Weights of a small image VAE.
Data: 203450 training examples, 3.3 epochs.
Rows from block 9 of the encoder of a small image VAE, named by matrix and row number. Rows with one number belong to one neuron. Each number is 50 + 15 x the weight over its row's rms, rounded and kept within 0 to 99. All counts start at 0.
After each neuron's rows are labels from the 100 images, of 14976, where the neuron reaches its highest value: "strongest on" is what is common among them. Only what is clearly more common there than usual is listed. The data: photos with spoken descriptions (Open Images, Localized Narratives).
# fc1: MLP up (encoder.blocks.9.mlp.fc1.weight, 1280x320), inputs 107-213
# fc2: MLP down (encoder.blocks.9.mlp.fc2.weight, 320x1280, transposed), outputs 107-213

fc1.235:69 22 48 43 53 60 47 47 44 60 36 55 71 34 48 63 45 51 00 48 75 41 59 27 61 55 54 46 57 48 73 43 43 78 43 73 78 48 67 68 62 54 71 58 58 52 47 61 75 52 39 56 53 35 55 51 59 31 67 52 53 88 64 63 56 63 27 72 48 34 48 49 52 38 40 53 51 60 55 42 30 41 56 38 47 52 32 62 36 63 48 66 34 61 62 36 36 42 50 46 40 43 62 43 53 45 40
fc2.235:63 56 53 48 56 65 56 61 37 18 42 54 36 62 50 41 28 78 51 78 43 55 40 55 24 52 39 55 70 35 39 51 47 76 36 39 43 48 50 33 38 21 56 29 45 31 52 56 25 36 58 39 56 40 42 69 08 47 05 53 58 52 45 42 53 12 67 62 57 50 38 52 44 76 49 58 55 45 53 51 60 57 45 65 78 47 63 40 55 42 66 34 39 49 68 65 59 38 71 69 73 47 50 56 61 46 63
strongest on: text has "man"

fc1.708:32 75 63 53 63 50 80 20 53 72 53 37 32 44 46 54 54 17 45 28 59 60 50 67 48 49 25 53 50 52 26 52 29 51 32 64 59 38 61 42 38 50 67 48 47 46 68 21 49 42 35 29 67 48 41 62 35 40 61 36 57 38 66 66 29 20 25 70 54 48 24 33 50 60 60 37 66 51 24 46 65 36 37 53 45 56 39 52 52 85 61 55 86 60 38 47 53 50 42 49 26 52 57 48 64 57 44
fc2.708:58 43 52 55 37 49 18 72 66 33 52 44 53 35 61 84 53 73 74 54 60 61 54 40 46 74 21 72 54 76 73 50 48 30 63 57 53 58 45 61 57 47 46 31 46 50 55 73 50 55 38 71 52 68 57 46 54 57 29 54 45 65 44 45 78 77 53 38 61 50 73 47 54 42 48 55 58 38 82 54 44 50 48 46 46 56 49 63 50 40 45 38 14 44 48 54 42 39 45 56 38 43 49 68 42 26 45
strongest on: text has "man"

fc1.71:39 71 44 63 48 73 50 44 38 85 77 25 41 28 33 60 58 48 37 53 49 62 58 60 45 63 15 34 55 47 59 40 29 32 48 48 37 36 40 55 54 70 59 60 45 50 66 42 74 51 25 31 50 38 57 76 48 09 86 54 54 51 44 53 25 12 37 77 47 62 50 22 46 55 39 43 80 51 21 72 71 39 36 50 41 24 61 34 64 79 55 46 65 49 34 85 64 56 48 34 51 49 46 44 20 60 34
fc2.71:71 32 47 56 41 50 29 65 68 28 51 62 51 49 67 75 59 11 57 33 62 74 61 62 57 51 72 78 63 82 54 52 54 68 76 66 54 64 52 51 64 21 43 30 50 76 48 85 33 50 66 77 42 52 45 18 47 99 42 55 45 50 55 58 66 72 65 40 57 55 58 46 56 56 54 55 39 37 86 39 33 42 48 49 81 57 46 50 48 81 39 40 25 45 41 28 47 37 50 58 27 46 51 59 45 33 38
strongest on: text has "holding"

fc1.638:55 37 67 44 74 39 57 33 40 27 54 32 52 45 32 33 21 47 21 33 56 51 27 64 60 29 25 47 40 45 40 51 42 41 28 39 60 61 55 38 37 65 47 34 58 32 43 22 39 34 52 01 21 46 58 65 57 57 58 52 47 93 53 32 35 51 56 16 38 24 63 86 49 53 59 31 42 62 55 71 56 63 31 24 51 99 43 57 60 39 70 35 54 27 65 40 42 45 74 56 29 70 46 78 49 68 50
fc2.638:37 39 22 51 67 54 41 80 57 54 44 66 32 82 63 44 52 59 54 56 60 46 56 25 26 44 34 32 56 57 28 51 31 74 52 26 48 28 40 74 60 52 49 56 69 57 77 42 73 38 36 26 65 80 60 67 50 29 28 47 54 38 63 54 36 29 41 40 40 41 64 50 45 36 30 67 64 45 55 49 47 56 46 71 69 46 66 23 60 62 38 67 60 62 35 29 61 39 69 43 56 46 47 55 47 35 58
strongest on: text has "man"

fc1.202:52 48 61 41 62 59 50 38 59 38 25 42 69 53 41 61 63 60 36 50 44 72 71 66 49 54 22 43 79 58 56 34 57 53 46 25 41 62 50 42 47 64 56 40 51 35 60 68 80 64 14 63 42 44 36 55 69 34 80 18 79 52 26 52 73 05 43 40 50 54 32 57 65 28 47 45 58 53 26 66 61 31 51 89 38 50 63 78 43 40 51 64 67 22 62 71 44 31 42 68 60 75 46 47 45 58 45
fc2.202:49 50 50 55 44 42 31 46 53 43 55 49 56 57 57 61 36 55 63 36 51 37 39 62 47 63 14 81 55 80 42 53 55 44 81 53 59 33 50 55 63 52 45 78 57 35 33 50 38 47 56 73 50 49 51 47 44 52 00 61 22 82 43 45 51 85 58 47 51 46 53 29 42 69 59 62 50 34 99 54 59 64 46 45 71 62 59 44 68 70 59 48 31 65 83 65 37 41 58 52 34 38 48 48 50 50 52
strongest on: text has "man"

fc1.682:47 66 34 39 34 32 60 59 61 15 50 52 60 42 37 59 43 82 51 39 47 58 52 55 55 64 36 32 99 74 65 55 33 37 66 21 54 58 62 58 47 58 47 47 42 40 55 44 89 51 23 83 50 32 54 63 81 46 75 48 53 58 40 56 43 40 56 57 55 25 51 66 67 27 37 35 78 40 40 27 59 46 31 75 42 52 67 47 38 25 58 56 64 20 75 62 63 15 65 47 79 50 61 42 63 34 39
fc2.682:59 46 60 54 54 55 32 38 39 87 40 48 49 63 54 46 37 16 23 44 46 38 49 47 53 61 58 44 17 25 56 52 61 74 62 52 45 43 58 28 51 19 56 54 63 50 42 71 39 43 70 49 53 34 40 38 05 34 05 62 66 74 53 32 75 66 43 39 58 82 31 55 58 66 58 52 66 45 68 54 60 63 57 41 75 60 54 31 63 99 73 42 05 55 63 40 44 48 52 53 52 44 51 00 45 50 58
strongest on: text has "man"

fc1.564:57 51 58 60 29 46 50 43 64 32 54 49 70 53 45 49 68 56 46 50 53 44 41 74 48 67 37 73 75 55 61 57 36 44 58 44 40 49 42 58 40 49 44 50 44 49 78 10 72 43 19 51 34 43 45 51 56 42 68 35 72 64 41 74 40 24 56 60 34 19 53 50 31 44 48 33 55 44 26 39 53 35 23 45 34 28 39 57 20 55 55 54 99 29 69 42 63 43 45 51 33 39 56 45 55 31 75
fc2.564:54 45 53 54 38 41 30 43 45 67 43 38 49 52 56 65 23 70 65 49 45 42 44 52 39 67 39 60 30 31 47 54 49 64 58 40 50 37 46 40 62 19 50 43 61 31 35 94 36 41 71 47 58 44 38 36 30 62 23 54 45 71 36 38 65 58 51 59 63 61 29 37 57 62 71 65 64 41 71 61 61 66 50 52 72 57 63 60 66 77 66 46 11 63 63 69 44 46 54 84 43 51 49 44 37 52 61
strongest on: text has "man"