Weights of a small image VAE: 32-pixel images, encoder arch vit.
Rows from block 11 of the encoder of a small image VAE, named by matrix and row number. Rows with one number belong to one neuron. Each number is 128 + 24 x the weight over its row's rms, rounded and kept within 0 to 255. All counts start at 0.
Before each neuron's rows are labels from the 100 images, of 14976, where the neuron reaches its highest value: "patch colour" is the nearest of a few named colours to the mean colour under the peak; "place" is the part of the image that holds the peak. Only what is clearly more common there than usual is listed. The data: photos with spoken descriptions (Open Images, Localized Narratives). In brackets: how many of the 100.
# fc1: MLP up (encoder.blocks.11.mlp.fc1.weight, 1280x320), inputs 240-319
# fc2: MLP down (encoder.blocks.11.mlp.fc2.weight, 320x1280, transposed), outputs 240-319

patch colour: grey (64)
place: top right (47); middle right (27)
fc1.144 [130 132 158 131 128 113 127 106 145 156 196 118  89 137 120 139 137 134 117 123  98 136  74 117 129 160 114 104 143 101 140 139 112 145 115 162 199 135 131 128 118 142 110  77 103 128 116  97  66 121 126 124 127 130  93 133 104 155 112 130 121 147 142  93 134 112 131 125 134 122 140 128 136 123 185 129 129 145 138 134]
fc2.144 [100 138 115 116 154 127   0 132 129 104 109 146 134 122 109 128 137 126 122 133 101 237 156 131 142 162 134 150 146 127 111 124 155 129 143 131 136 119 137 113 120 122 126 113 125 141 149 141 111 113 151 152 160 146 173 158 117 130 154 123 144 104 114 160 127 124 121 134 121 136 137 151 121 155 103 159 143 124 142 141]

patch colour: black (32); pink (27)
place: bottom left (34)
fc1.623 [150 102 103 101 163 202 101  83 100 177 125 134 132 153 152  91 134 136 129 151 145 117 137 151 169 138 125 156 163 150  84  93 158 109 151 142 165 107 111 135 122 115 120 121 177 122 124 130 128 125 117 149 170 153 157 151 167 149 104 142 144 137 119 124 139 129 135 145 124 128  92 100 103 149 116  94 147 115 113 137]
fc2.623 [171 141 109 114 110  99 158 109 137 116 112 106  74 125 108 125 144 107 136 122 137 142 145 131 141 152 162 110  83 159 185 139 116 134 117 158 111 148 104 119 137 115 151  78 102 130 138 129  82 135 125 112  96 116  80 132 118 149 106 134 158 125 103 159 124  68 132 116 128 127 130 149 128 151 130 115 147  93 123 133]

patch colour: black (45)
place: bottom left (32)
fc1.95 [144 168 149 133 112  79 141 136 160 173 172 145 135  95 135 100 106  89 120 115 112 118  86 157 165 160 112 103  89 120 169 110  87 123 170 116 112 162  91 130 153 139 102 159 103 114 128 142 135 149 152  86 105 125  88  87 119 138 149 127 134 130 134 126 144 109  82  82 121 111 132 138 104 115 115 118 188 155  96 114]
fc2.95 [ 92 114 118 134 132 117 124 115 119 108  77 135 115 127 150 127 119 107 126 111 156 115  81 126 118  65  99 134 127 115 117 119 112 109 122 121  91 162 137 130 109 114  90 111 123 127 124 128 198 114 116 150 150 120 190 135 149 126 145 109 121 128 167  90 128 170 130 155 121 128 139 129 142 109 105 143 131 106 139 108]

patch colour: white (68)
place: top right (36)
fc1.189 [142 160 115 177 127 145 176 142 102 120 115 113 133 152 115 111 119 132 131  88 169  96 160 136  87 102 149 142  91 130 120 135 125 124 120 144 126 111 157 160 119 151 138 130 103 112  96 144 133 132 155 138 114 111 149 136 117 134 133 111  78 132 120 125  92 102 114 135 150 150 113 131 114 116 138 150 159 152 122 121]
fc2.189 [ 14 115 122 106 140 145 168 101 121 149 135 142 130 135 125  97  90 165 137 159 109 130 156 143 136 182 126 123 122 110 127 133 138 152  97 103 188 162 154 140 131 150 129 149 128 112 154 110 166 158 139 127 144  92 188 152 109 155 117 150 127 132 133 151 117 165  92 118 138 149 112 152 123  71  81 172 136 146 188 133]

patch colour: pink (42); white (40)
place: top centre (26)
fc1.83 [131 138 130 108 144 132 123 104 156  89 100 134 107 100 166 125 125 132 125 127 136 126 145 146 107 145  99 157 137 139 127 111 155 124  47 140 168 105 121 132  96  99 151 100 112 126 132 126 103 133 141 181 145 108 152 116 116 147 175 157 115 124 151  98 120 176 100 133 109 113 105  91 173 137 110 153  81 107 126 147]
fc2.83 [158 148 108 100 146 136 181  93 143 147 187 135 105 134 111 122 159 101 135 135  78 101 123 133 166 142 152 116 133 132 166 139 140 147 131 128 147 131 114 134 156 137  74 113 135 139 131 125  94  97 135 116 117 135 108 136  76 116 112 128 136 128 112 152 137  86 130 144 131 130 161 156 101 135 106 140 125 107 115 133]

patch colour: white (26)
place: top right (32)
fc1.110 [185 156 116 155 123 112 177 118 101  99  78 117 115 134 128 106 142  91 119  97 141  87 130 137 105 103  98 147 135 141 102 145  77 114 161 133 114 114 121 141 130 121 132 129 109 126 128 150 142 127 128 149 116 116 150 132 157  90 129 111  89 144 153 150 119  35 126 148 131 153 115 127 121 122 186  99  91 151  61 128]
fc2.110 [154 116 101 126 143 124 124 106 114 124 123 131 186 142 111 100 159 129 107 163 118 144  84 144 131 120 126 139 139 142 117 141 102 146 158 135 138 103 124 133 125 138 171 157 120 109 143 154 197 101 115 135 116 106 151 113 128 104 154 120 139 135 140 161 110 163 118 139 139 157 116 139 146  93 185 118 119 147 115 127]

patch colour: pink (33)
place: top centre (25)
fc1.15 [121 159 113 156 107 101 126 157 140 119 120 137  83 115 148 166 107 129 124 107 127 137 111 153 152 132 113 117 115 142 145 160 104 149 118 143 168 126 124 133 126 138 111 118 115 104 105 161 118 109 138 142 135  98 139 114  66 120 158 120 137 124  88 148 106 170 146 135 153 109 172  88  99 130 132 116  97 157 133 111]
fc2.15 [129 157 109 132 152 150 102 143 126 128 186 151 154 114 147 127 135 141 128 125 133 113 200 130 136 118 102 143 116 109 116 125 153 129 125 128 129 127 126 133 160 123 157  66 136 138 136 135  86 128 121 138 145 136 167 143 135 113 155 138 117 120 139 107 124  97 144 132 124 136 186 132 118 136  85 146 120 109 133 146]

patch colour: white (30)
place: middle left (29)
fc1.75 [137 134 169 100 147  89  94 107 106 168 160 147 101 105 119  82 134  73 131  82 149 130  65 127 141 105 122 135 112  86 137 130 133 141 132 115 117 128 122 143 101 145 136 112 147 144 144 144 101  94 151  98  98 138 105  91 129 118 109 155 106 110 136 183 125 144 126 162 147 136 117  73 132 114  98 128 166 143 148 154]
fc2.75 [142 140  92 102 134 128 137 117 132 111 122 125 126 132 134 126 119 140 109 123 164  98 185 125 132 119 120 124 126 146 109 127 115 117 122 102  91 110 125 128 133 131 105  84 109 140 149 138 125 130 127 164 163 129 188 139 126 111 136 121 125 125 125  88 136  89 134 133 123 124 170 140 108 143 108 137 122 117 129 111]

patch colour: white (92)
place: top left (33)
fc1.54 [147 140 158 160 118 102 105 142 138 120 171 138 101 100 154 130 113 150  96 132  84 115  91 155 147 130 128 159 142 133 120 128  99 106 180 149 129  82 143 119  85 130 135 142 118 161 143 152 158  69 159 106 145 126 109 147 118 140 128 150 146 124 118 100  93 142 128 105 135 119 168 136 124 102 140 125 139 156  92 174]
fc2.54 [135 113  95 114 129 124 172 127 132 121 105 143 131 128 129 127 128 111 121 133 183 105 177 126 136 101 122 131 120 138 117 120 123 129 101 128 118 185 129 118 145 126 135 139 117 138 140 111 110 142 129 133 145 132 203 139 120 117 148 122 124 119 117 129 134  72 149 148 121 130 164 145 118 140 109 149 119 103 138 128]

patch colour: white (65)
place: top left (36)
fc1.530 [155 131 147 117 106  86 153 140 176 141 138  74 125 164 131 117 157 101 105 133 111 157 135 104  95 138 109 149 172 133 138 125 155 130 117 104 153 102 141 102 130 141 133  90  95 107 137 144 105 110 146  99 148 107 100 143  98 125 127 139 137 105 123 124 149 153 145 103 113  97 158 128 110 124 143  76 134 166 100 150]
fc2.530 [ 73 134  65  96 134 129 194 131 137 114 107 143 133 130 124 132 116 162 115 115 133  63 211 135 151 104  98 104  91 125  99 143 137 151 153 165 114 123 109 105 185 132 167 109 103 140 141 113  94 131 109 144 145 136 144 131 118 104 129 135 135 140 120 143 137 110 130 131 130 133 148 152 109 161 120 140 121 104 135 141]

patch colour: white (34)
place: top left (35)
fc1.556 [133 117  90 156  87 134 133 126 125 115 124  81 117 131 145 118 126 101 163 161 111 145 166 133 145 136 131 153 115 152 153 146 157 134 103 131 116 119 121  95 155  95 124 153 119 165 124 120 141 123 120 113 153 145 203 136  89 130 158 140 167 144 132 100 152 107  63 135 115 166 117  88 153 105 173 123  73 113 112 101]
fc2.556 [109 138 115 123 119 131 152 112 128 128 128 115  89 131 108 132 114 120 114 155 101  90  61 135 145 134 111 114 123 120 147 139 135 147 140  98 134 127 117 132 165 120 135  82 130 132 140 107  21 102 126 130 121 142  35 120 118 121 115 110 142 145 108 176 129 110 106 126 137 127  79 126  86 122 144 129 114 134 136 133]

patch colour: white (100)
place: bottom right (82)
fc1.349 [112 111 138 190 103 130 154 153 117 113 208 143 117 121 133 103 125 140 107 142 105  90 156 135  74 120 137 152 165 154 135 124 140  94 144 128 101 111 123 139  91 114 138  86 122 111 148 125 114 104 139 138 143  94 141 123 130 134 147 118  78 121 131  93  98 151 118 103 127 164 122 141 129  92 108 125 157 153 125 153]
fc2.349 [166 107 114 106 117 159 127  89 122 172 151 138  96 138 160 118 123 117 125  97 120 168 134 131 169  83 101 104 135 116 149 126 104 135 123 150 126 139  96 140 132 122 114  55 133 126 132  99 135 139  91  89 106 136 113  88  92  92 114 140 164 162 145  85 134  99 129 122 135 127 152  91 141 136  92 122 103 101 109 126]

patch colour: pink (27)
place: top left (58)
fc1.643 [107  94 148 141 139 140 144 126 130 146 153 128 115 125 109 113 138 154 113 155 110 132 161 113 141 124 119 123 154 128 102 144 138 131  90 116 175  76 131 138 166 121 186 132 134 135 107 116 118 183 129 168 114 109 169 120 123 159 129 131 126 164 115 126 141 123 110 119 128 121 119 130 145 113 173 104 128 170 171 109]
fc2.643 [225 164 123 109 136 118  66 130 135 107 146 139 122 117 104 129 149  85 139 140  99 171 139 132 142 150 148 138 123 129 179 134 140 126 128 145 161 162 127 104 148 103 137  88 140 142 141 133  40 107 148 113 108 133 143 145 114 142 139 141 146 102 135 154 128  81 138 126 126 133 156 167 126 150 116 125 136  97 123 133]

patch colour: white (48); pink (25)
place: top right (34)
fc1.585 [148 137 130 103 128 131 108 116 156 127 122  97 122 126 133 131 143 112  85 111 149 142 150 150 145 122 120 124 119 105 135 132 136 150 147 130 193 114 135  89 135 128 132  81  96 141 129 152 125 122 161 130 106 118  96 162  92 152 155 152 142 142 137 127  96 172 135 124 153 103 154 134 133 140 158 144 149 116 111 119]
fc2.585 [215 211 112 121 149 148 118 154 135 140 183 147 138 122 127 127 136 107 133 130 143 100 170 133 139 111 113 138  96 132 123 120 121 128 114 117 144 162 116 108 162 122 121 102 122 142 105 120 143 134 122 138 128 143 180 134  79 110 152 127 105 126 139 157 135 106 127 145 123 136 181 161  87 146  95 147 108 104 120 131]

patch colour: pink (28)
place: top left (37)
fc1.625 [134 112 142 105 128 156 142 113 127 158 177 111  81 131 168 121 144 133 144 108 119 145  93 140 118 165 123 121 165 107 161 134 143 137 127 146 187 131 117 118 126 151 130  92 120 128  98  90  86 133 127 116 133 139 140 136 100 131 136 140 128 130 141 146 129 109 113 124 134 141 156 118 142 116 161 140 123 155 142 119]
fc2.625 [149 137 114  98 144 126   7 125 129 116 133 125 121 120  95 123 135 117 124 141 105 212 132 131 157 140 131 142 111 158 131 133 150 149 152 110 127 125 138 115 119 135 135  83 114 138 141 164  85 111 142 156 146 143 139 153 119 129 143 132 169 106  97 121 132 105 113 142 124 131 141 158 100 164 130 149 143 119 142 156]

patch colour: white (33)
place: top left (35)
fc1.208 [131 141 107 149 137 120 137 113 143 169 121 108 125 145 102 110 164 113 162  90 140 124 140 145 169 102 133  99 116 138 170 139 132 114 125  73 103 146 150 142 132  83 152 153 119 147  96 107 115 107 105  72 113 128 112  99 115 118 135 158 103 111 121 160 137 138 144 146 118  88 146 132 130 124 141 111 161 129 159 146]
fc2.208 [ 80  92  98 105 131 127 145 111 145 142  89 139 104 135 115 122  97 174 126 131  97 108  91 137 152 138 125 111 101 143 103 132 102 147 146 126 147 111 119 100 163 124 161  75 121 133 123 116  81 110 108 132 113 131  33 105 136 114 113 124 138 132 148 132 136  75 106 128 130 134  85 148  93 133 166 153 120  91 123 105]

patch colour: black (34)
place: bottom left (45)
fc1.519 [128 127 124 118 127 118 127  95 128 139 139 167 170 136 153  99  99 146 151 158  88 110 143 119 108 127 127 155 144  96  97  93 105  97 133  78 139 118 139 137 112  94 166 113 120 140  98 136  78 151  99 162 163 154 169 165 123  92 137 154 153 124 123  92 100 152 136 140  89  92 127 126 164 140 119 156 100 118 141 150]
fc2.519 [183 137 138 106 131 106 193  90 141 139 127 136  96 139  89 131 156  96 128 143 103 108 122 131 151 145 164 115 133 151 161 148 137 157 130 126 172 104 115 131 145 139  88 106 126 134 159 133  77 112 129 123 102 148 103 141  92 114  97 137 145 129 114 150 133 126 106 138 138 123 132 158 112 143 114 128 137 112 137 118]

patch colour: brown (64)
place: bottom left (36)
fc1.397 [106 111 112 145 115 170 121 135 126 129 143 123  88 143 143 132 157 181 148 111 105 137 131 124 135 166 121 115 168 128 141 122 124 121 106 152 175 114 137 136 108 150  99  98 119 137 131  79 104 138 115 129 138 133 157 138 114 135 143 136 121 165 106 134 129 101 104 108 140 150 142 138 149 131 162 105 124 128 153 107]
fc2.397 [150 169 121 119 126 125   5 117 114 112 170 121 127 115  91 130 136 119 118 143 124 209 134 129 140 126 145 143 118 163 151 132 137 150 151 121 129 133 145 124 115 121 178  68 117 135 125 179  57 108 150 152 142 141 127 143 146 142 144 117 154 113 114 110 126 134 112 126 124 132 137 167  97 170 135 133 133 133 137 149]

patch colour: brown (62)
place: bottom centre (36)
fc1.186 [110 126 118 125 102 143 133 121 134 158 168 113 118 120 152 140 147 153 124 119 121 130 112 143 111 176 133 123 155 123 125 126 137 130 102 148 201 111 119 136 140 132 141  83 115 131  89 102  68 123 120 137 129 142 133 136 118 161 110 146 134 149 155 130 125  99 117 115 139 109 140 113 121 128 162 130 131 138 124  92]
fc2.186 [181 162 120 116 145 121   9 126 128 110 154 141 139 116 109 130 144 118 129 144 125 199 149 128 145 141 148 151 121 151 150 130 152 136 131 119 118 125 150 123 117 119 140  77 132 140 142 169  75 119 151 136 135 144 160 146 109 151 151 119 158 100 105 126 127 123 122 126 120 133 145 147 116 165 122 147 149 116 146 150]

patch colour: pink (30); white (28)
place: top right (45)
fc1.742 [176 138 147 163 106 115 171 138 146 117  37 138  58 137 109 112 126 109 124  95 160  90 160 135  96 134  91 103 145 144 141 124 108 130 171  71 114 108 130 100 134 106 127 144 132 100 126 127 151 113 141 140 122 126 121 116  95  98 136 127  95 127 149 120 110  71 113 156 129 150 117 114 155 103 154 105  96 127 104  98]
fc2.742 [ 78  87 128 119 132 125 150 166 146 147 155 137 159 145 123  96 152 115 107 142  76 146 136 144 122 176 124 124 153 116 174 127 130 128 135 113 166 100 127 112 118 131 139 173 132 114 125 121 144  95 146 121 122  81 125 119  77  96 136 143 129 113 151 151 115 234 129 143 132 152 103 131 153  78 152 120 136 133 155 110]

patch colour: white (30)
place: bottom left (40)
fc1.371 [154 134 161 152 157  92 103 129 137 150 141 113 139 135 161 111 132 113  98  87 157 123  91 133 162 117 148 132 126 137 119 150 138 166 154  88 149 140 105 160  84 156 107 134 111 123 140 150 125 101 154  47 142  97 106  97 113 129 133 125  96 120 169  95 147 104 160 123 117  95 123 107 109 154  95 151 170 123 117 108]
fc2.371 [  9  72  75 105 121 145 214 116 131 115  81 133 141 147 119 118 127 141 120 143  95 100 129 135 158 118 137 110 119 134  91 130 115 115 129 126 110  99 123 132 146 133 137 135 119 125 159 103 101 134 105 147 160 126 119 121 140 114 120 134 148 140  93 181 139 153  99 154 138 126  67 137 121 126 113 141 126 119 139 116]

patch colour: pink (35)
place: top centre (29)
fc1.637 [118 120 128 151 103 139 111 102 127 154 133 133  94 122 129 115 144 188 122 111 115 100 128 108 109 155 104  81 157  93 122 125 110 159  97 113 180 106 129 138 136 109 128  98 124 138 111 129  76 113 166 163 100 118 139 132 114 132 151  97 127 100  99 153 107 158 170 143 121 103 178 127 117 121 181 136  74 132 124 104]
fc2.637 [167 158 116 128 152 141  79 141 130 131 185 146 144 117 133 133 150 111 135 144 106 126 135 130 122 128 102 147 120 126 150 128 144 141 134 101 167 162 120 120 166 115 113 101 129 145 126 120 123 108 120 115 135 142 160 132  87 123 153 125 109 114 146  95 128 141 126 133 123 135 188 140 110 131  83 144 111 100 124 132]

patch colour: brown (61); black (31)
place: bottom right (35)
fc1.205 [125 143 156 115 129 115 122  91 154 176 170 127  97 116 117 131 135 121 113 101 105 128 101 125 123 173 164 100 144  99 148 136 126 135 125 161 187 140 104 131 115 166 146 117 125 113  78  81 107 134 114  94 140 141 110 134 129 158 129 147 114 162 153 142 147  94 122 138 118 137 124 131 121 147 174  81 144 155 165  98]
fc2.205 [190 189 108 128 154 129  54 135 131 125 186 140 133 114 125 134 145 112 130 129 131 159 148 129 126 117 120 146 102 127 127 128 135 126 138 119 136 153 133  98 153 104 130  50 124 143 122 153  97 109 135 132 141 141 157 137  92 121 157 129 118  92 133 115 130 115 139 133 122 131 192 144 124 142  90 150 118  80 131 130]

patch colour: white (46); pink (31)
place: top right (34)
fc1.382 [128 121 122 112 149 152 134  97 113  88 147 129 113  97  99 146 119 137 101 169  85 114 116 141 125 121 117 160 109 123 151 115 148 116 180 136 103 135 166  72  97 104 131 158 127 137 147 147 100 108 148 153 138  99 113 118 107 115  99 132 120  76 144 148  88 140  85 152 155 157 140  94 100 127 131 159 120 145 160 116]
fc2.382 [180 138 120 126 134 124 152 114 136 130 126 140 129 131 127 129 141  71 144 129 124 106 152 128 133 112 108 127 133 127 138 134 135 143 110 147 146 172 125 133 164 131 112 114 129 135 134 146 134 102 110 120 138 137 202 136 114 133 129 106 121 115 116  73 134  73 155 137 129 129 188 139 116 143  91 159 124 134 119 137]

patch colour: white (47); pink (26)
place: top left (36)
fc1.245 [ 98 154 122 148 103  66 106 123 171 117 142 137 132 151 103 155 141 122 111  79 138 109  99 110 107 169 111  95 102 109 165 125 129  96 139 114 144 126  97 134 121 151  80 106  65 156 162 104 128 114  86 113 113 107  78 163 106 143 108 113 107 154 138 110 139 102 173  97 144 120 173 128 110  97 143 109 139 169  90 153]
fc2.245 [ 62 163 119 146 158 166 125 141 126 131 149 141 149 121 144 137 105 229 107 110 164 134 172 127 120 112 120 137 121 121  72 127 121 120 138 137 100 121 127 114 158 131 216 140 123 129 117 131 175 125 125 142 156 131 146 160 111 123 151 148 104 133 155 102 125 194 132 118 125 132 157 125 129 121 129 156 112 115 129 132]

patch colour: pink (29); white (26)
place: bottom left (32)
fc1.323 [125 125 136 144 172 110 107 129 162  85 128 103 129 100 157  96 102  86 131 151 127 123 112 116 150 103 112 129  89  91 127  99 107 151 122 110 139 131 133 109 132 119 116 132  92 147 114 149 130  96 158 119 168 136 101 108  99 112 120 145 136  95 138 119 159 176 130  99 158 119 144 155 123  99  93 163 120 165 122 114]
fc2.323 [167 126 122  93 135 118 193 111 128 141  53 144 106 128 113 120 136 149 112  99 122  94 170 134 152 128 141 113 137 146 118 138 143 134 127 108 148 106 126 139 167 141 177  89 129 132 138 136  41 133 113 132 131 128 118 132 103 113 108 149 126 137 102 130 130  40 123 134 131 132 119 126 122 131 139 135 127 111 109 121]

patch colour: grey (65); pink (27)
place: bottom left (38)
fc1.699 [ 75 139 143 151  92 135  98 130 150 113 121 116 111 110 152 133 117 162 135 117 150 105 143 126 123 161 110 174 162 129 112 107 135 110 144 126 107  83 118 165 102 151  82 164 126 123 140  94 175 107  99 116 142 115 160 134 140 108 117 151 139 131 141 131 105  75 122 109 128 153 105 109 117 124 115  93 165 137  83 140]
fc2.699 [129 117  87 123 117 123 218 117 140 116 141 123  93 139  96 139 129 122 106 122 131  93 124 131 135 118 143 105 103 146  89 137 110 140 155 151 119 123 142 104 152 137 159 135  95 131 124 161  97 120 112 138 127 143  89 145 117 138 119 140 140 129  82 126 136 142 110 132 136 120 153 136 106 159 159 147 136 101 123 128]

patch colour: grey (73)
place: bottom left (37)
fc1.265 [121 130 160 132 132 107 106 134 130 144 133 153 141 137 146  89 138  98 172 105 144 142 113 122 161 155 100 175 143  87 123  90 106 114 139 142 120 139 120 143 100  98  95 117 110 124 160  94 129 104 108  99 141 148 138 148 116 139 141 170 150 132 119 131 107 143 100 100  99 137  85 138  93 131 112  91 137 136 127 149]
fc2.265 [139 107  96 106 117 119 208 103 151 110 130 120  92 147 120 132 155 161 110 118 132  82 130 134 141 149 162  99  96 138  96 143 121 132 157 135 114  93 139 116 155 140 160 107 106 127 144 168  61 133 122 144 131 143 110 138 113 121 111 142 148 125 112 150 137  81 125 135 140 120 139 134 129 148 180 136 136 104 131 116]